Weights of a small contrastive audio-text model.
Model: 9.52M parameters, log mel input, encoder norm rmsnorm, encoder activation gelu, encoder patch size [4, 4], encoder depths [4, 4, 4], encoder widths [64, 128, 256], text encoder width 256, text encoder layers 6, text encoder norm rmsnorm, text encoder activation gelu, text encoder moe soft, text encoder num experts 32.
Training: 5600 steps, batches of 256.
Data: trained on synthesized solo parts of chorales (CocoChorales), 39062 training examples, 36.7 epochs.
Rows from block 2 of the text encoder of a small contrastive audio-text model, named by matrix and row number. Rows with one number belong to one neuron. Each number is 128 + 32 x the weight over its row's rms, rounded and kept within 0 to 255. All counts start at 0.
Before each neuron's rows are labels from the 100 texts, of 14848, where the neuron reaches its highest value: "tokens" is the input token at the peak. Only what is clearly more common there than usual is listed. The data: synthesized solo parts of chorales (CocoChorales).
# fc1: MLP up (text_encoder.blocks.2.mlp.fc1.weight, 1024x256), inputs 128-255
# fc2: MLP down (text_encoder.blocks.2.mlp.fc2.weight, 256x1024, transposed), outputs 128-255

tokens: ":"; "e3"; "d"
fc1.743 [ 88 141 113 158  70 156  85 113 131  93  68 109  65 121 141  95 130 138 156  82 124 102 183  97  89 116 138 108  78 165 136 139 111 164 112 114 128 152  89 128 130 132 114 122 112 141 151 159 115 118 201 110 130 122 134 145 111 123 142  96  88 130 101 141 111 131  80 101 147 119 164 145 121 138 122 155 150 131  88 133 150 155 187 105  92 142 135 137  98  85 147 110  91 130 138  91 203 114  45 214  93 159 168  75  89 121 146  92 101  99 135  78 149 140 109 162 126 110 147 158 173 154 153  93 147 103 154 186]
fc2.743 [161 157 146 130 120 139 163 170 143 168 183 114 176 133  89 127  98 103 140 156 121 124  93 125  78 111 139 100 192 138 153 149 109 141 107 144 141 151 187 116 157 175 115 173 179  81 119 165 102 175 117  70 121 168 129 172  95 143 129  99 122 136 110 114 143 108 139 112 130 166 117 119 113 132 175  67  93 146 120 149 173  54 102 153  91 113 133 143 120 142 139 155 202  78 111 141  96 149 134 103 117 131 123  88 114 146  77 123 181 114 115 122 152 159 111 108 157 100 140 106 160 176 122 114 109 162  84 160]

tokens: "oboe"
fc1.362 [118 160 116 103 128 136  91 129 106  86 135  72 139  98 122 146 145 153 110 119 157 104 134 112 164 118  57 157 117 159 158 108 121 150  47 142 109  63 113 122  86 192 112 129 162 121  58 137 167 143 111 213 133 102 132 121 118  60 160 138 107 134 132 156  88  81 121 133 117 116 147 125 145 158 119 119 149 136 115 143 157 128 141 194 135 134 167 135  88 154 109 132 124 141 161 110 160 124  93 188 101 136 151 144 105 115 121 126  80 157 163 112 148 104 166  97 107 177 149  78  91 143 125  82 205 212 185 100]
fc2.362 [126 201  91  65  84 138  78 137 176  95 160 128 144 113 126 119 112 117 120 168 172 101 129 102 178 101  85 155 141 161 132 129  53 121 148 124 124 116 103 173  72 129 145 149 104 170 127 120 177 162 127 133 103 172 131 141 151 130  53  60  89 113 142 174  89 144 106 140 119 126 168 184 162 125  39 129 121 136 176 120  94 139 158  98 152 128 152 128 194 145 136 166  58 152 167 115 132  87 168 129 141 168 157 111 153 104 120 134 146 106 148 159 101  69 132  77 100 111 159 134 128  92 147 200 144 129 126 160]

tokens: "c4"; "c5"; "f"
fc1.662 [220 126 116 151  92 100 114 166 162 156 156 166 132  91 178 138 147  91  96 141 120 115 119  81 191 122 143 127 172 168 143 130 143 131 151 104 118 142 104 139  76 117 103 107  93 139 124 127 179 103 110 160 131 151 119  94 118 155 119 115 134 143 105 156 112 110 121 163 154 139 128 140 133 150 132 187 135 150 109 134 122 149 137 168 156  89 151 155 143  91 155 226 170 159 158 204 156 149 114 157 134 148  85 109  82 102 125 137  90 111 159 112 154 102 105  96 125 106 104 146 151  83 185 157  99  96 172 119]
fc2.662 [163 198 117 110 151 134 125 137  96  99 126 135 158  79 139 101 128  83 152 168  92 136 112  85 103 157 148 140 151 127  86 103 118 131 163  98  93  53 194 140 154 160 126 142 106 106 126 122 136 141 130  55 165 136  94 106 141  52 181 101  74 117 111 141 124 114 143 151  97 121 149 162 142 112  92  84  81 139 125 118 218 138 141 132 136 104 162 141 118 156  87 118 121 157  84 138 104 178 103 129 140 101 102 103 107 144  46  59 117 178 159 124 135 107  84 169 132 102 136 165 112 107 167 106 149 122 148 121]

tokens: "saxophone"
fc1.231 [ 95 184 151  91  92 117 126 144 122  93 117 144  72 117 129 110 154 128 158 112 118 119  95 181 181 142 121 107 114 132 127 105  87  97  85  75  64 122  79 199  79 138 111 169 143 135 102 131 148 131  75 148 137 182 115 124 159 119 152  96 132 130  59  97 108 162 103 142 188 162 110 160 134 117 140 105 178 184 111 117 108 118  98 118 207 106  89 126 113  85 120 117  85 146 143 153 149 141 142 108 130 191  68 125 178  84 114  82 160 146  94 125 111 101  93 110 107 180 145 119 141 130 157 155 120 137 144 126]
fc2.231 [159 196 101 101 131 119 112  58 126 138 170 156 134 154  95  93 122 105  94 128 130 135 153  38 118 158  85  98  46 170 168  76 174 155 159 154  63 111 121 131 144 172 134 117 172 166 137 127 136 135 109 135  96 117 144 146  92  91 135 179 115  72 182 178 131 175 110 142 123 124 160  99 104 125  90 131 169 116 127 118  87 153 107 108  88  98 108 151  76 164 111  94 158 122 161 104 127 114 117  97 155 161 106 142  62 137 103 133  68 106 158 161 105  89 109 138 101 139 101 105  68 124 105 167 148 132 138 181]

tokens: "oboe"
fc1.319 [151 167  98 117 162 198 125 109 155 103 125 118 128 118 133 178 125 156 121 137 166 104 210  83 148 130  55 173 164  91 139  89 115 128  56 134 162 157 149 113 112 106  99 146 108  93 113  70 167 189  87 149 212 168 125 171 135  79  88 162 109 110  92 129 139  88 155 101 198  45 150 102 165 125 112 168 145  71 110 157 178  93 149 108  78 158 122 131 120 146 116 166 117  70 141 128  97 119 125 115 106 102 171  99 149 175  94 144  98  99 166  77 174 105 135 138  97 163 126 145 117 114 169  69 158 148 111  86]
fc2.319 [174 124  88 171  76 164 120 165 120  83  99 107 119 149 129 122  98 112 122 159 130 175 151 144 143  54 190 138  75 150 124 134  86 123 165  97 113  86 140 123 101 140 180 157 145 158 146 168 117 103 124 150 161 200 226  90 107 103 115 131 126  93 105  86 102  77 152 130  89 172 161 137 173 148 113 127 154  82 140 159 178  60 147 122 173 101 159 172 188 192 134 151  67  32 138 110  60  82 166 142 127 100 158 133  99 136 127 171  89 139 136 124 133 126 156 136 168 145 200 114 135  79 138 134 170 122 163  94]

tokens: "c4"; "c5"
fc1.389 [145 159 149 127 197 125 144  88 142 177 101 119 125 173 132 156 101 119 123 172 111 107 132  88 167 161 160 108 131 173 159 124 105 147 165  74 105 113 130 142 141 150  63  84 152 178 166 119 167 162 132 136 124 130 132 131  54 169 161 105 120 161 125 123 132  93 136 127 154 151 184 147 188 149 142 133 128 143  98 138 128 115  94 136  78 161 146 134 110 135 130 142 101 120 143 184 110 147 103 177 170 170  95  88 124  83  86  92 123 164 163 137 164  80 152 108 107 134 127  86 139 167 115 111 121 142 185 146]
fc2.389 [143  97  72 156 163 116 102 157 172 108  57 216 125  58 147 149  92  92 124 174  95 148 156 105 136 159 155 123  77 179 163 160 121  97 152 144 133  88 135  75 120 143 136  90 129  58 166 137 123 119  46  92 103 132 175 134 135  86 175 129 153 114 155 128 144  77 145 170 158 171 130 105  94 136 126 106 188 133 110 167 157 154  90 124 117 125 165 130  84  99 108 129 107 170 159  54  89 142  72 128 187 126 124 136 117  61 154 135  75 171 175 157 162  91 114 127 125 144  86 135  85 158 145 146 121 143 148 172]

tokens: "c4"; "c"; "cello"
fc1.402 [150 145 152 105 117 104 205 161  73 128  81 144  90 183  96 142  70 170  82 116 134  94 115 163 160  95  98  94 144 103 117 179 118 117 124 110 131 181 114 122 136 177 122 140 146 172 128 142 130 158  76 123 164 123  41 108 149 135 236 148 133 146 150  73 124 151 153 117 130 129 134 123  74 108 194 161 137 124 122  95 120 185 133 162 161 142 140 135 138 176 148  90 141 183 166 119 171 116 128 154 146 108 136 137 209  97 111 153 147 114 158 109 202  71 115 108 142 100 136 120 131 120 210 152  87 127 133 111]
fc2.402 [124 146 136 170 146 166 148 200 114 135 119 177 160  97 161 103 151 160 126 170  99 149 123  99 161 150 147 143 176 131 145 146 152 118 125 116 166 101 158 128 116 145  99 114 154 166  76 150 102 179 108  45 177 100 107 114 134 171 176 196 141 171 190 147  97 144 128 128 137 140 130 134 124 141 124 143 140 115  96 122 124 121 149  99 103 130 113 149 130 105 165 102  54 112 145 177 119 131 148 179 100 168  60 132 109  98  67 157 126  83 139 100 172 103 104  78 125 103 106 147  76 201  92 173 153 144 125 101]

tokens: "oboe"; "d4"
fc1.95 [146 134 119  94 154  98  86 122  59 129 126  84 172 146  72 120 171 133 133 150 152 115 106 167 163 154 117 136  49 179 134  78 111 119  63 116 189 134 140 118 131  65 114 142 140 147 123 213 142 167 122 120 218 107  87  92 121  73  97 107 109  94 142  89 153 120 121  58  98 104  61  63 153 160  83 189 142  92 123 194 162 110 146 126 139 135  82 154 139 127 128 127 147 131 120 171  88 133  94 166  77 116 138 145 105 125 124 121  74 164 106 144  75 159 136 172 116 163 121 175  96 136 134 171 190 127  83 117]
fc2.95 [134 117 101 147 160  90 107 144 102 130 169  96 152  94 101 110 137 135 131 139 152  83 120 127 133 106 127 139 135 121 142 158 186 170 107 155 144 128 113 119  93 145 147 186 148 113 115 158 149 106 113 129 127 150 150 134 145  87 123 146  61 110 127 121 159  87 139  92 104 173 146 132 134 127 113 147 139 154 208 123 175 117 197 185 140 138 137 194 186 150 114 125 107 143 113 171 100 110 125 159 110  41 187 182 112 159 148 175 154 158 134 112 177 130 148  81 156 123 139 125 105  60 111 118  88 173 144 100]

tokens: "c4"
fc1.455 [143 173 105  98 206  91  99 192 114 123 118 117 138  91 165  80  75 135 137 153 117  86  83  88 153 175 123 172 160 148  75 120 144  98 164 144 139 171 165 118  80 158 126 149 170 130 179 108 113 154 136 158 114 158  72  98 166 119 158 115 114 122  58 150  98 193 167 117 170 115 133  99 164 156  38 108 101  44 136 116 152 139 150 112  97  78 122 162 106 155 150 140 194  27 102 141 105  92 108 148 162 114 135 163  43 139 131 142 103 104 200  95 168 124 153 112 118 102  91 135 121 126 155 102 171 103 110 101]
fc2.455 [155 153 120 129  78 106  95 127 110 116  88 166 180  95 134 168  97 121 165 154 106 109  53 107 124 159  72 114 113 128  37  93 143 105 162 157 138 159 138 146 160 127 112 136 136 165 152 110 122 155 122 143 125 112  56 160 157 131 149 144 103 127  65  87 113  57 135 172 130 115 138  99 144 194  93 143 137  90  94 154 182  87 161 102  98 127 129 167 114  90  96  75 145 105 122 160  93 116 122 138 168 136 155 104  66 160 132 124 131 130 161 103 160 163 102 150 174 135 142 122  99  35 168  82  89 121 174 162]

tokens: "oboe"
fc1.117 [118 132  98 129 127 136 151 105 102 136 140 135 122  89 123 181 102 101 120 107  93  88 157  81 158 128 137 162 151  90 180 150  96  93  40 157  88 164  95 148  79 141  89 100 205 163 100 102 113 172  62  95 119  62 112 173 115 150 174 159 144 100 180 101 158 110  86 127  92  75 100  65 125 163 109 155 125 133  99 146 141 126  73 113 153 159  99 137 164 162 111 194  95 105 132 192 152 155 184 134 108 130 126 113 122 154 125 150  98 181 113 100 110 124 146 151 138 134 133  83 153 113 178 142 183 161 185 120]
fc2.117 [111 107  42 155 129 158 172 137 109 189  95 171 127 162  98 159 127 124 153 131 176 133  87 130 154 130  87 131 159 142 153 130 139 171 161 124  97 147  97 121 147 145 142 145 167 123 203 157 103 140 134 162  90 165 107  89 161  97 143 199 131 109 147 111 121  74  99 148 142 139  80 111 120 144  94 150 139  95 147 175  93 147 121 119 186 155 153 184 126 164 127 123 131 142 125  72 140 114 108 128  93 113 141 131 149 122 126  74 118 142 112  57 155  85 116 121 109  96 146 177  74 167 141 123 107  95 103 157]

tokens: "f4"; ":"
fc1.84 [175 118 103  72 174 168 139 124 112 180 155 149 123 216 135 129 132 149 168  71 130 104  84 110  69 156  91 128  79 137 138 115 178 175 132  90 145 123 168  94 103 145 111  89 121 121 132 106 150 162  89  85 170 107 204  90  98 150 124 188 135 143 189  84 143 121 120 153 133 167 153 154 122 136 146 112 113 167  74 145 165 106 150 135 129 137  83  53  95 146 124 185 185  69  86 160 124  79  56 129 142 150 131 119 123  77  97  97 110 109  69 186 163 119 151 145 115 130 142 152  18 159 144  83 117  95 174 109]
fc2.84 [119  66 118 145 100 123 106 163  93  91 145 135  78 139 193 118 103 106 106 109 154 155 132  83 121 113 155  91 146 122 113 176 145 129  95 113 152 110 137 168 143 143 147 154  93 156 137 132 151  97 141 130 154 110 121 124  98 115 137 151 196 100 149  61 165 169 109 140 125 123 134  93 117 160 107 131 103  98  62 132 121 101 106 238 157 143 174 116 184 110 118 109  78 139  27 139  93 142 155  67 144 110 131  88 176 163 142 156  90 139  62 139 145 127 156 101 113 127 131 117 104 125 135 196 168 176  82 159]

tokens: "saxophone"; "a4"
fc1.435 [142 167 101 102 116 143 124 112  82 190 104 132 168 166 109 111 119  70 139 153 166  96 122 134 148 108 114 105 119 135 151 181 157 157 125  60 128 126  90 114  88 137 175 181 187 184  84 109 164 125 160 156 129 153 118 110  78 122 130  73  99  78 106  89 108 122 122 190 120 140 143 107 133 128 118 154 164 108 115 149  75 148  89 122 139 132 149 119 102 158 149  93 100 149 138 141 186 173 146 162 139 118 137 105 113 112 171  73  93 127 117 147 184  77 129  81  62 161 135 106  83  89 109 145 157 117 145 167]
fc2.435 [106 135 133  84 117 133 162 141 131 181 142  81 136 119  96 133 135 105 119 135 143 110  91 179 124 114  92 131 106 163 118 131 118 139 115 222 113 104 111 108 112  89 123  83 105 111 190 145 146  94 169 151 117 133  67 163 144 153 123 141 110 149 136  80 147 114 134 126  68 104 167 135 148  64 138 152 131 147 119 198 135 169 136  91 136  85 155 101 135 215 137 148  60 132 104 120 140  95 121 120 142 145 109 109  52 138  97 117 157 128 100 136  95 109 185 149  22 147 143  88 115  84 131 143 119 143  93 110]

tokens: ":"; "5"
fc1.313 [108 131  68 147 142 132 190 116 103 154 118 145 151  58 132  96 103 158 130 176 148 115  73 172 105 167 112 103 149 133 183  79 133 135 177 126 107 126 205 153 103 189 164  76 135  89 158 145 145 176 136 135 146 149 175 158 172 167 132 162 131 136 108 168 125  51 105 115  42 199 106 117  98  85 109 128 141 135 123 139 128 144 146  86  76 141 110 142 111 172 127 149 128 153  82 111 119 155 127 141  95 118 149 126 150 158  60  88 187 129  80 140 131 116 131 109 108 155 128 141 139 135  80 133 136 105 113 171]
fc2.313 [ 80  83 120 112 153 124 129 141 128 105 135 164 101 113 141 166 105 157  91  82 116 116 108 102 208 104 124 116 162  85 107 161  73 132 132 132 152 195 122 124 162 237 100 144  81  66 140 129 106  73  56  96  81 160 125 109 156 171  82 133 106 103 176 120 126 138 165 176 134  95 161  93 180 162 118 173  87 187 180 107  92  91 170 141 118  98  86 138 112  71 134  94 126 145  80 107  97 176 126 147  89  86 128  66 108 120 136 178  76 110 128 106 153  98 132  93 104  90 105 108  93 155 123 105 147 155 128 124]

tokens: "c4"
fc1.125 [172 132 140 133 150 142 112  73 135  94  90 104 139 125 142 188  61  99 138 136 127 124  60 108 107 102 127 114 194 121 112 104 136  81 171 146 168 159 145 132 102 133  85 142 129 184 203 118 151 117 119 188 134 138  44 151 123 149 133 129  91  90  46  84  81 150 177  64 150 107 152 104 171 135  93 156 109  86 108 130 153  90 136 133 142 114 150 134 123 139 201 128 158  35 129 164 124  83 154 116 180 119 141 128  87 174 168 155 147 107 166 114 173 174 117 110 111  80 113 133  68  62 204 108 183 166  90 139]
fc2.125 [166 110 102 106 110 140  83 209 135  89  84 122 169 148 105 135 167  86 126 146 154 135 127 160 163 178 167 170  99 138 163  94 185 166 199 102 100 174 156 107 150 108 139 112 137 111 109  86  98 127 110 109 185 147 128 129 155 127 114 128 112 139  86 156  69 109 158 174 186 120 154  97 148 118  84 133 153 105 102 120 167 122 188 136 129 120  91 144 169 155 125  47 178  71 142 154  60  94 154 152 139 174 168 151 109 180 137  99 112 143 194 123 205 149 123 129 112 112 162 114  95 128 119 122 198 159 145 174]

tokens: "f4"; "f5"
fc1.501 [164 126 114 139 156 103 131 135  96  86 161  71 139  89 146  87 141 114 151 128  92 125 120 116 116  98  85 137 149 125 132 157 133 187  69 110 162  83 167 146 171 145 151 151 156 146 146  84 132 110 173  86 129 140 138 140 163 102 116 138 129 122 118 114 169 152 141 106 156 195 158 208 153 109  92 126 129  39 135 134 120  96 117 184 141 138 113 158 124 121  95 154 162  50 155 155 109 123 147 141  85 113 180 147 149 123 148 112 114 108 153 108 133 107 126 119 153 119 117 185 165  90 183  98  70 101  90 118]
fc2.501 [167  52 189 209 149  91 110  63 153 160 126 149 102 141 156  80 129 116 120  97 110 220 125 149 126 149 106 140 107 134 177 144 165  99  98 111 148  90 187 158  90 155 122  93 155  91 123  52 125 136 126 161 132 140 133 164 146  75 137 127 135 158 153  72 156  78 129 164 117 171 141 204 174 154 139 104 162 124  76  94 125 159 158 181 177  95  53 111  67 122 125 143  98 116 157  96 143  67 116 141 133 168 156 145  90 129 142 129 135 119 120 156 167 115 103  87 135 112 149 105  93 155 126 152 121  98  80 145]

tokens: "4"
fc1.119 [113 132 132 132 126 165 160 133 152 127 170 112  94 104  26 113 140 199  85 146 147  95 141  74 106  90 138 133 136 106 155  68 127 130 129 142 143 140 159 150 214 179 108 164 126 118 118 147 103 164  78 111  84 172  83 121 121 134 106 125 167 134  76 131 122  69 153 113  72 116  61 123  83  50 109 130 148  99 149 141 113  99 147 123  92  78 131 106  99 102 128  76  96 185 151 115  56 110  77 122 186 134 173 103 176 108 153 123 114  85 177  90 103 108 191  76 123  94 107 119 146 106 172 183 149 122 159 122]
fc2.119 [114 105 144 163 130 124 123 101 157 172 103 110 120 126 130 147 112 238 121 129 110 128  67 144 149 112 184 137 112 122 125 132 109 123 122 160 150  88  67 147 121 185 134 138  84 119  92 119 106 152 149 116 112 140 117 134 159 126  95 125  92 113 121 127 119 112 159 156  79 162 126  99 104 142  82  81 110 128 137 158  96 138  95 113 145  99 137 138 105  37 122  80 140 129 112 136 133 111 184 173 143  59 133 129 147 106  86 110 114 184  81 124 112 151 149 114 126 133 126 185 172  72  73  96 144 118 146 247]

tokens: "4"; "5"
fc1.288 [142 140 176 118 151  88 137 130 201 105 126 150 106 168 182 159 157 100 130 105 171 133 148 131 158 111 178  76 214 109 128 158  85 148 107 135 126 145 153 156 128 139  72 158  58  96 130 161 138  92 139  94  92 113 158 120  83  89  83 121 108 156 111  88 151  97 131 163 102 140  82  87 130  94 136 155 181 120 110  90 175 137 172 156 133 144  62 194 124 154 109 112 156 149 142 106 125 101 111 129 102 107 118 116 140 110 117  52 128 147 129  73 134 106 196 108 104 153 182 101  93 120 117  92 169 124 164 140]
fc2.288 [ 34 211  92 198 146 151 146 117 162 179 107 134 159 120  30  98  79 119 170 117 145 135 136 104 151 132 132 123  56  89 148 152 153 116 102 103 150  73 144 164 110  98 133 132 147 152 105 133  83 116 149 110 141 162 142 105 173 109 158 115 161 130  83 175  97 131  88 117 135 133  90 111 150 143  83 122 137 107 122 155 133 189 128  83 154  89  76 125 159  82  66 130 107 164 105 116 118  82 185 107 125 136 149  98 137 150 140  95 114 118 108 110 153 111 121 131  86 136 133 115  78 149  96 152  82 140 134 122]

tokens: "c4"
fc1.54 [122 165 127 152 160 100 117  77 119 151 169 134 135  91 171 184  71  72  66  84 117 106 103 178 179 184 145 141  97 126 137 187 167  92 161  91 187 124  98 109  78 187  81 168  85 106 167 105 102 174 119 129 170 160 113 135  97 111 154 112 115 127  74 158 131  82 194 134 134 145 130 113  63 103  90 124 144  88  56 156 118 128 157 132 114 118 118 166 104 151 167 168 159 158 177 154 164 127  79  83 163 130  99  65  79 104  59  95 108 111 175 122 187 113 138 134 160 131 110 127 120 125 113  67 115 185  65  85]
fc2.54 [151 194  69 175 137  54 125 192 146 152 116 174 114 148 117 119 150 143 161 185 102 142 169 149  71  93 137 115 125  86 124 143  39 158 132 183 109 149 149  99 134 103 137  94 146 120 113 119 135 188 109 148 104 158  87  88 138 111 190  55 218 125 205 108  43  79 101 135 129  99 109 135 151 142 149  92 126 123 107 150  94 113 138  91 145 131 118 126 130 128 123 104 171 120 120 109 101 126 118 174 153 155 126 163  61 151 144 119  79  93 170 167 102 141 173 149  51  91  84 145 138 140 155 161  93 123 137 114]

tokens: "oboe"
fc1.326 [136 132 153  84 138 116 144 136 149 114 126  88 108 181 162 126 187 163 147 146 104 106 123  85 137 139 104 115 136 158 121  99 103 151  52 234 105  66 158 127 146 103 153 136 159  86 116 114 140 128 168 150 113 101  93  80  88  53 114 131 127 127 145  71 170  92 117 145 104  90  97 145  94 169 107 160 148 120 100 148 189 111 172 144  99 139 126 132 132  68 145 137 121 158 159 115 125 119  85 143 154 107  90 151 178 117  93  87 112 136  99 126 179 153  95 120  75 145 114 110 109 173 178 118 166 160 149 120]
fc2.326 [101 101 172 101 118 151  97 125 122 117 159 131 147 115 137 133 155 139 194 112 129  89 154  87 148 124  96 172 143 135 118 196 107 165 118  96  93  78 120 126 177 167  99 174 138 135  98 148  73 139 112 127  97  94  70 141 130 151 137 161 101 134 111 144 144 102 170 154  45 143 102 150 136 134 134 138 151 152 117 139  96 156 115  82 131  81 132 132 181 109  87 135  71  96 172 152 145 116 146 131 115 157 116 127 131 109  43  78 163 150 132  91 139 159 135 138  75 120 159  93 152 103 179 105 137 159 124 104]

tokens: "f4"
fc1.651 [156 180 147 116  90 127 124 125 129 108 164 135  82 120 119 174 139 156 142  92 133 148 128 138 168 124 134 102 163 195 147 115 218 152 104 112  75 124 139 134  94 171 126 155  83 146 119 146 151 146 107 198 138 121  70 108 114 140 138 175 117 132 126 181 119 126 143 172 133 127 114 126  66 133 169 166 151 171 104 153 136 181 137 135  88 148  96 161 101 138  88  51 118 181 105 173 129 176 127 130 146  41  99 115 147  93 188 109 155  69 106 109 158 165 105 138  98 160  98 120 142 105 151 108 189 158 110 124]
fc2.651 [ 70 150 137 100 123  95 144 130 135 107 114 137 111  77 114 112 102 134 160 117 134  95 166 107 127 148 198  78 110 123 113 120 140 137  89  96 139 175  80  84 107 215 160  87  93 122  68 117 219 125  82 167 146 138 138  96  98  86 137 154  88  81 153 106 120 202 124  31  79 145 156 171 127 163 143  62 141 136 159 117 131 153 106 167 134 177 103 138  86 105 151  99 141 188  80 116  89 152  84 153 184  91 148 139 110 137 195 129 125 119  98 131 155 128 147 179  81 100  77  95  92 157 117 134 132  99 155  93]

tokens: "saxophone"
fc1.31 [123 105 193 117 116  89 120 102 119  76 169 125 250 129 106 140 128 118 120 124 152 153 155 111 212 142 143 147 144  95 154 117 100 139 117 117 149 152 135 142 112 160 132 115 119 142 118  49 159 156 127 109 114 107 144 164 171 130 146 113  91 121 149 102  98 143 127 131 161 122 135  51 139 116 112 182 138 113 130 148 133 102 115 131 131 160 150 162 132  95 117  86  93 187 144 150 125 112 113 135 170 140  91 119 125 188  81 103 152 143 117 107 124 168 105 109  97 103 135 137 122 103 153 186 201 151  88  95]
fc2.31 [ 99 160 147  91 158 156 175 156  82 157  97  93  99 168 160 122 133 106  66 131 124 127 149 102  81  96 150 176 158 164 166 109 131 116 115 131 129 142 141 144 109 158 178 150 118  62  99 194 117 107 159 167 151 167 165  88 182 110 133 125 186 143 164 119 140  94 102  96  95  89 133 116 144 131 104 129  93 191 154 181 150 128 159 102 116 118  99 130 171 165 141 143 141 116 102 146 201  95 154 119 117 125 150 174 136 148  70 160 127 187 151 105 113  82 149 178 159  97  95 104 165 127  93 150 122 170 165 188]

tokens: ":"; "<end>"; "f5"
fc1.734 [130 152 112 109 199 124 129 132 149 148 108 124 175 104  98 156 129 107 146 131  70 159  95  87 113  78 139 134 105 171  94 163 150 161 147  60 149 140 122 111 125 138 187 174 115  99 141 131 159  94 113 171 104  80 146 126 111  99 160  80 165 129 101 152  91 122 158 170 107 137 178 102 160  94 178 154 147 138 135 163  98 127 126 117 141 162 143 120  69 109 155 165 106 155 165 159  81 117 157 105 117 134 175  98  95 206 177  96  23 124 116 157 135 155  76 145  62 131 117 103  92 129 125 174 147 171 117 164]
fc2.734 [101 108 113 126  72 127 155 131 150 120  85  76 137 176 141 200 157 141 113 120  88 119 117 136 104 105 161 145 138 109 191 131 157  76 188 188 154 157 124 146 167 153  83  96 145 134 108  90  98 114 142  77 105 189  80 119 178 135 106 173  51 146 160 147 150 112 151 147 174 108 135 141 106 131 128 102 111 111 146 163 164 108 124 153 128  95 140 120 176 106 132 117 128 120 118 129 173 129 136 119 104 127  99 119 156 118 147 100 133 172  82 130 107 139 191  87 116  86 147 130 130 146  96  68 171 117 182 111]

tokens: "saxophone"
fc1.689 [ 91 142 133 123  98 123 162 133  62 120 133 113 109 113 154 133 124  99 136 107 211 114 168  98 154 164 123 167 119  96 123 115 147 118 108 137 141  82 158 117 159 155 144 106 125 127 109 159  70 192 100 144 119 150 154 125 111  99 121  78 141  79  97  78  53  81  97 118  66 126 147 127 124 140 117 123 125 162 126 141 106 168 121 152 100 130 100 131 129 162 115 161 175  72 144 178 158 145 126 133 255 168  74 137 221  81 126 144 189 132 151 138 115 112  97  58 127 130 132  97  74 177 113 128 105  71 121 108]
fc2.689 [123 154 125 147 165 123 141 135 142 148  83 116 170  74  99 119 113  64 110  75  42 175  65 159  86  87 140 114 104 166 107 139 175 115 181  73 120 141  97 101 160  79  96 145 134  94 114 155 152 154 113 156 126  99 110 126 115 179 160 106 132 195 145 193 128 187 132 176 144 196 140  92 129  85 160 146 122 129 139 121 150 108  83  96  88 154 108 176 104  89 165 147 111 150 146 108 153 149  64  77 112 118 131 141 134 217 124 134 156 138  81 124  92 133 165 153 118 136 114 141 138 107 129 139 176 128 188 129]

tokens: ":"; "#"
fc1.616 [123 115 148 192 141 191 128 152 127 123 169 134 148  96 155  39 139 101 129 172 134 154 121 183 163 130  99  90 143 188 129 102 127 122 146 120 152 183  98 116  90 174 138 131 109 121 223 154  98 142 110 144 118 183 103  62 155 107 206  96  78 105 106 126 203  91  99 176 168 108 160 109 147 138  94 180 175 102 155 164  92 121  89 174 107 153 162 113 108 146 138  99 136 127 104 113 150  78 108 171 115 154 112 116  94 123 175 125 139  78 173 121 152 143  95 153 148  76 116 189 152 139  87 133 140 114 147 140]
fc2.616 [ 77 143  90 109 142 169 141 154 134 127 125 154 113  99  86 125 114 154 140 147 173 113 176  85 111 123 121 140 146 133 157 146 170 104 204 184 143 187 122 143 147 179  49  59 123 130 123 134 110 151 194 132 181 147 157 180 184 124 111 121 132 118 143 182 155 111  66  74 150 168 144  74 144 126 133 110 113 162 201 119 155 168 128 131  76 121  92 129 164  73 134  74 115 137 112 153 117 191 141 164 143 104 135 150  98 136 106 141  60 142 155 116 120 158 107  99 133 104 119 104 115 152 184 109 140 110 113 183]

tokens: "oboe"
fc1.79 [213 116  91 171 201 143 121 129 200  98 141  57 171 136 119 134 139  97 152 189 163  89 106  93 189 109  94 160 126 127  75 102 105 149 111 131 119 145  70 132  71 122 140 138 138 109 106  88 142 144 122 187 156 166 142  89 158 148  96 154 106 103  91  70  89 128 180 103 119 127 123 130 114 166  99 151 171 152 107 107  97 177 182 122  59 140  82 182 126 165 103 165 100  99  98 146  66  71 112 145 134  98  68 176 136 108 145 104 106 106  75  83 117 128 151 165 105 124 146 126 107 145  78 149 125 105 108 114]
fc2.79 [120 158 102 168 120 112 175 140 152  91 157 122 151 135 119 108  65 133 141 140 104 134 103  90 123 148 115 156 138 109  88 110  91 154 105 113 171  96 166 204 131 183 138 120 142 109 121 196 131 122 105 103 117 110 168 112 158 143  84 103 136 118 114 151 173  94  76 168 111 119 110  86 161 117 183 183 132  62 118 138 139 149 190 141 148 144  90  93 144 176 154  90 113  45 136 144 117  75 166 182 131 136 155 177 128 118 116 117 142 126 120 148 174 179 100 199 169 153 145 151 146 149  90 123  76 105  89 123]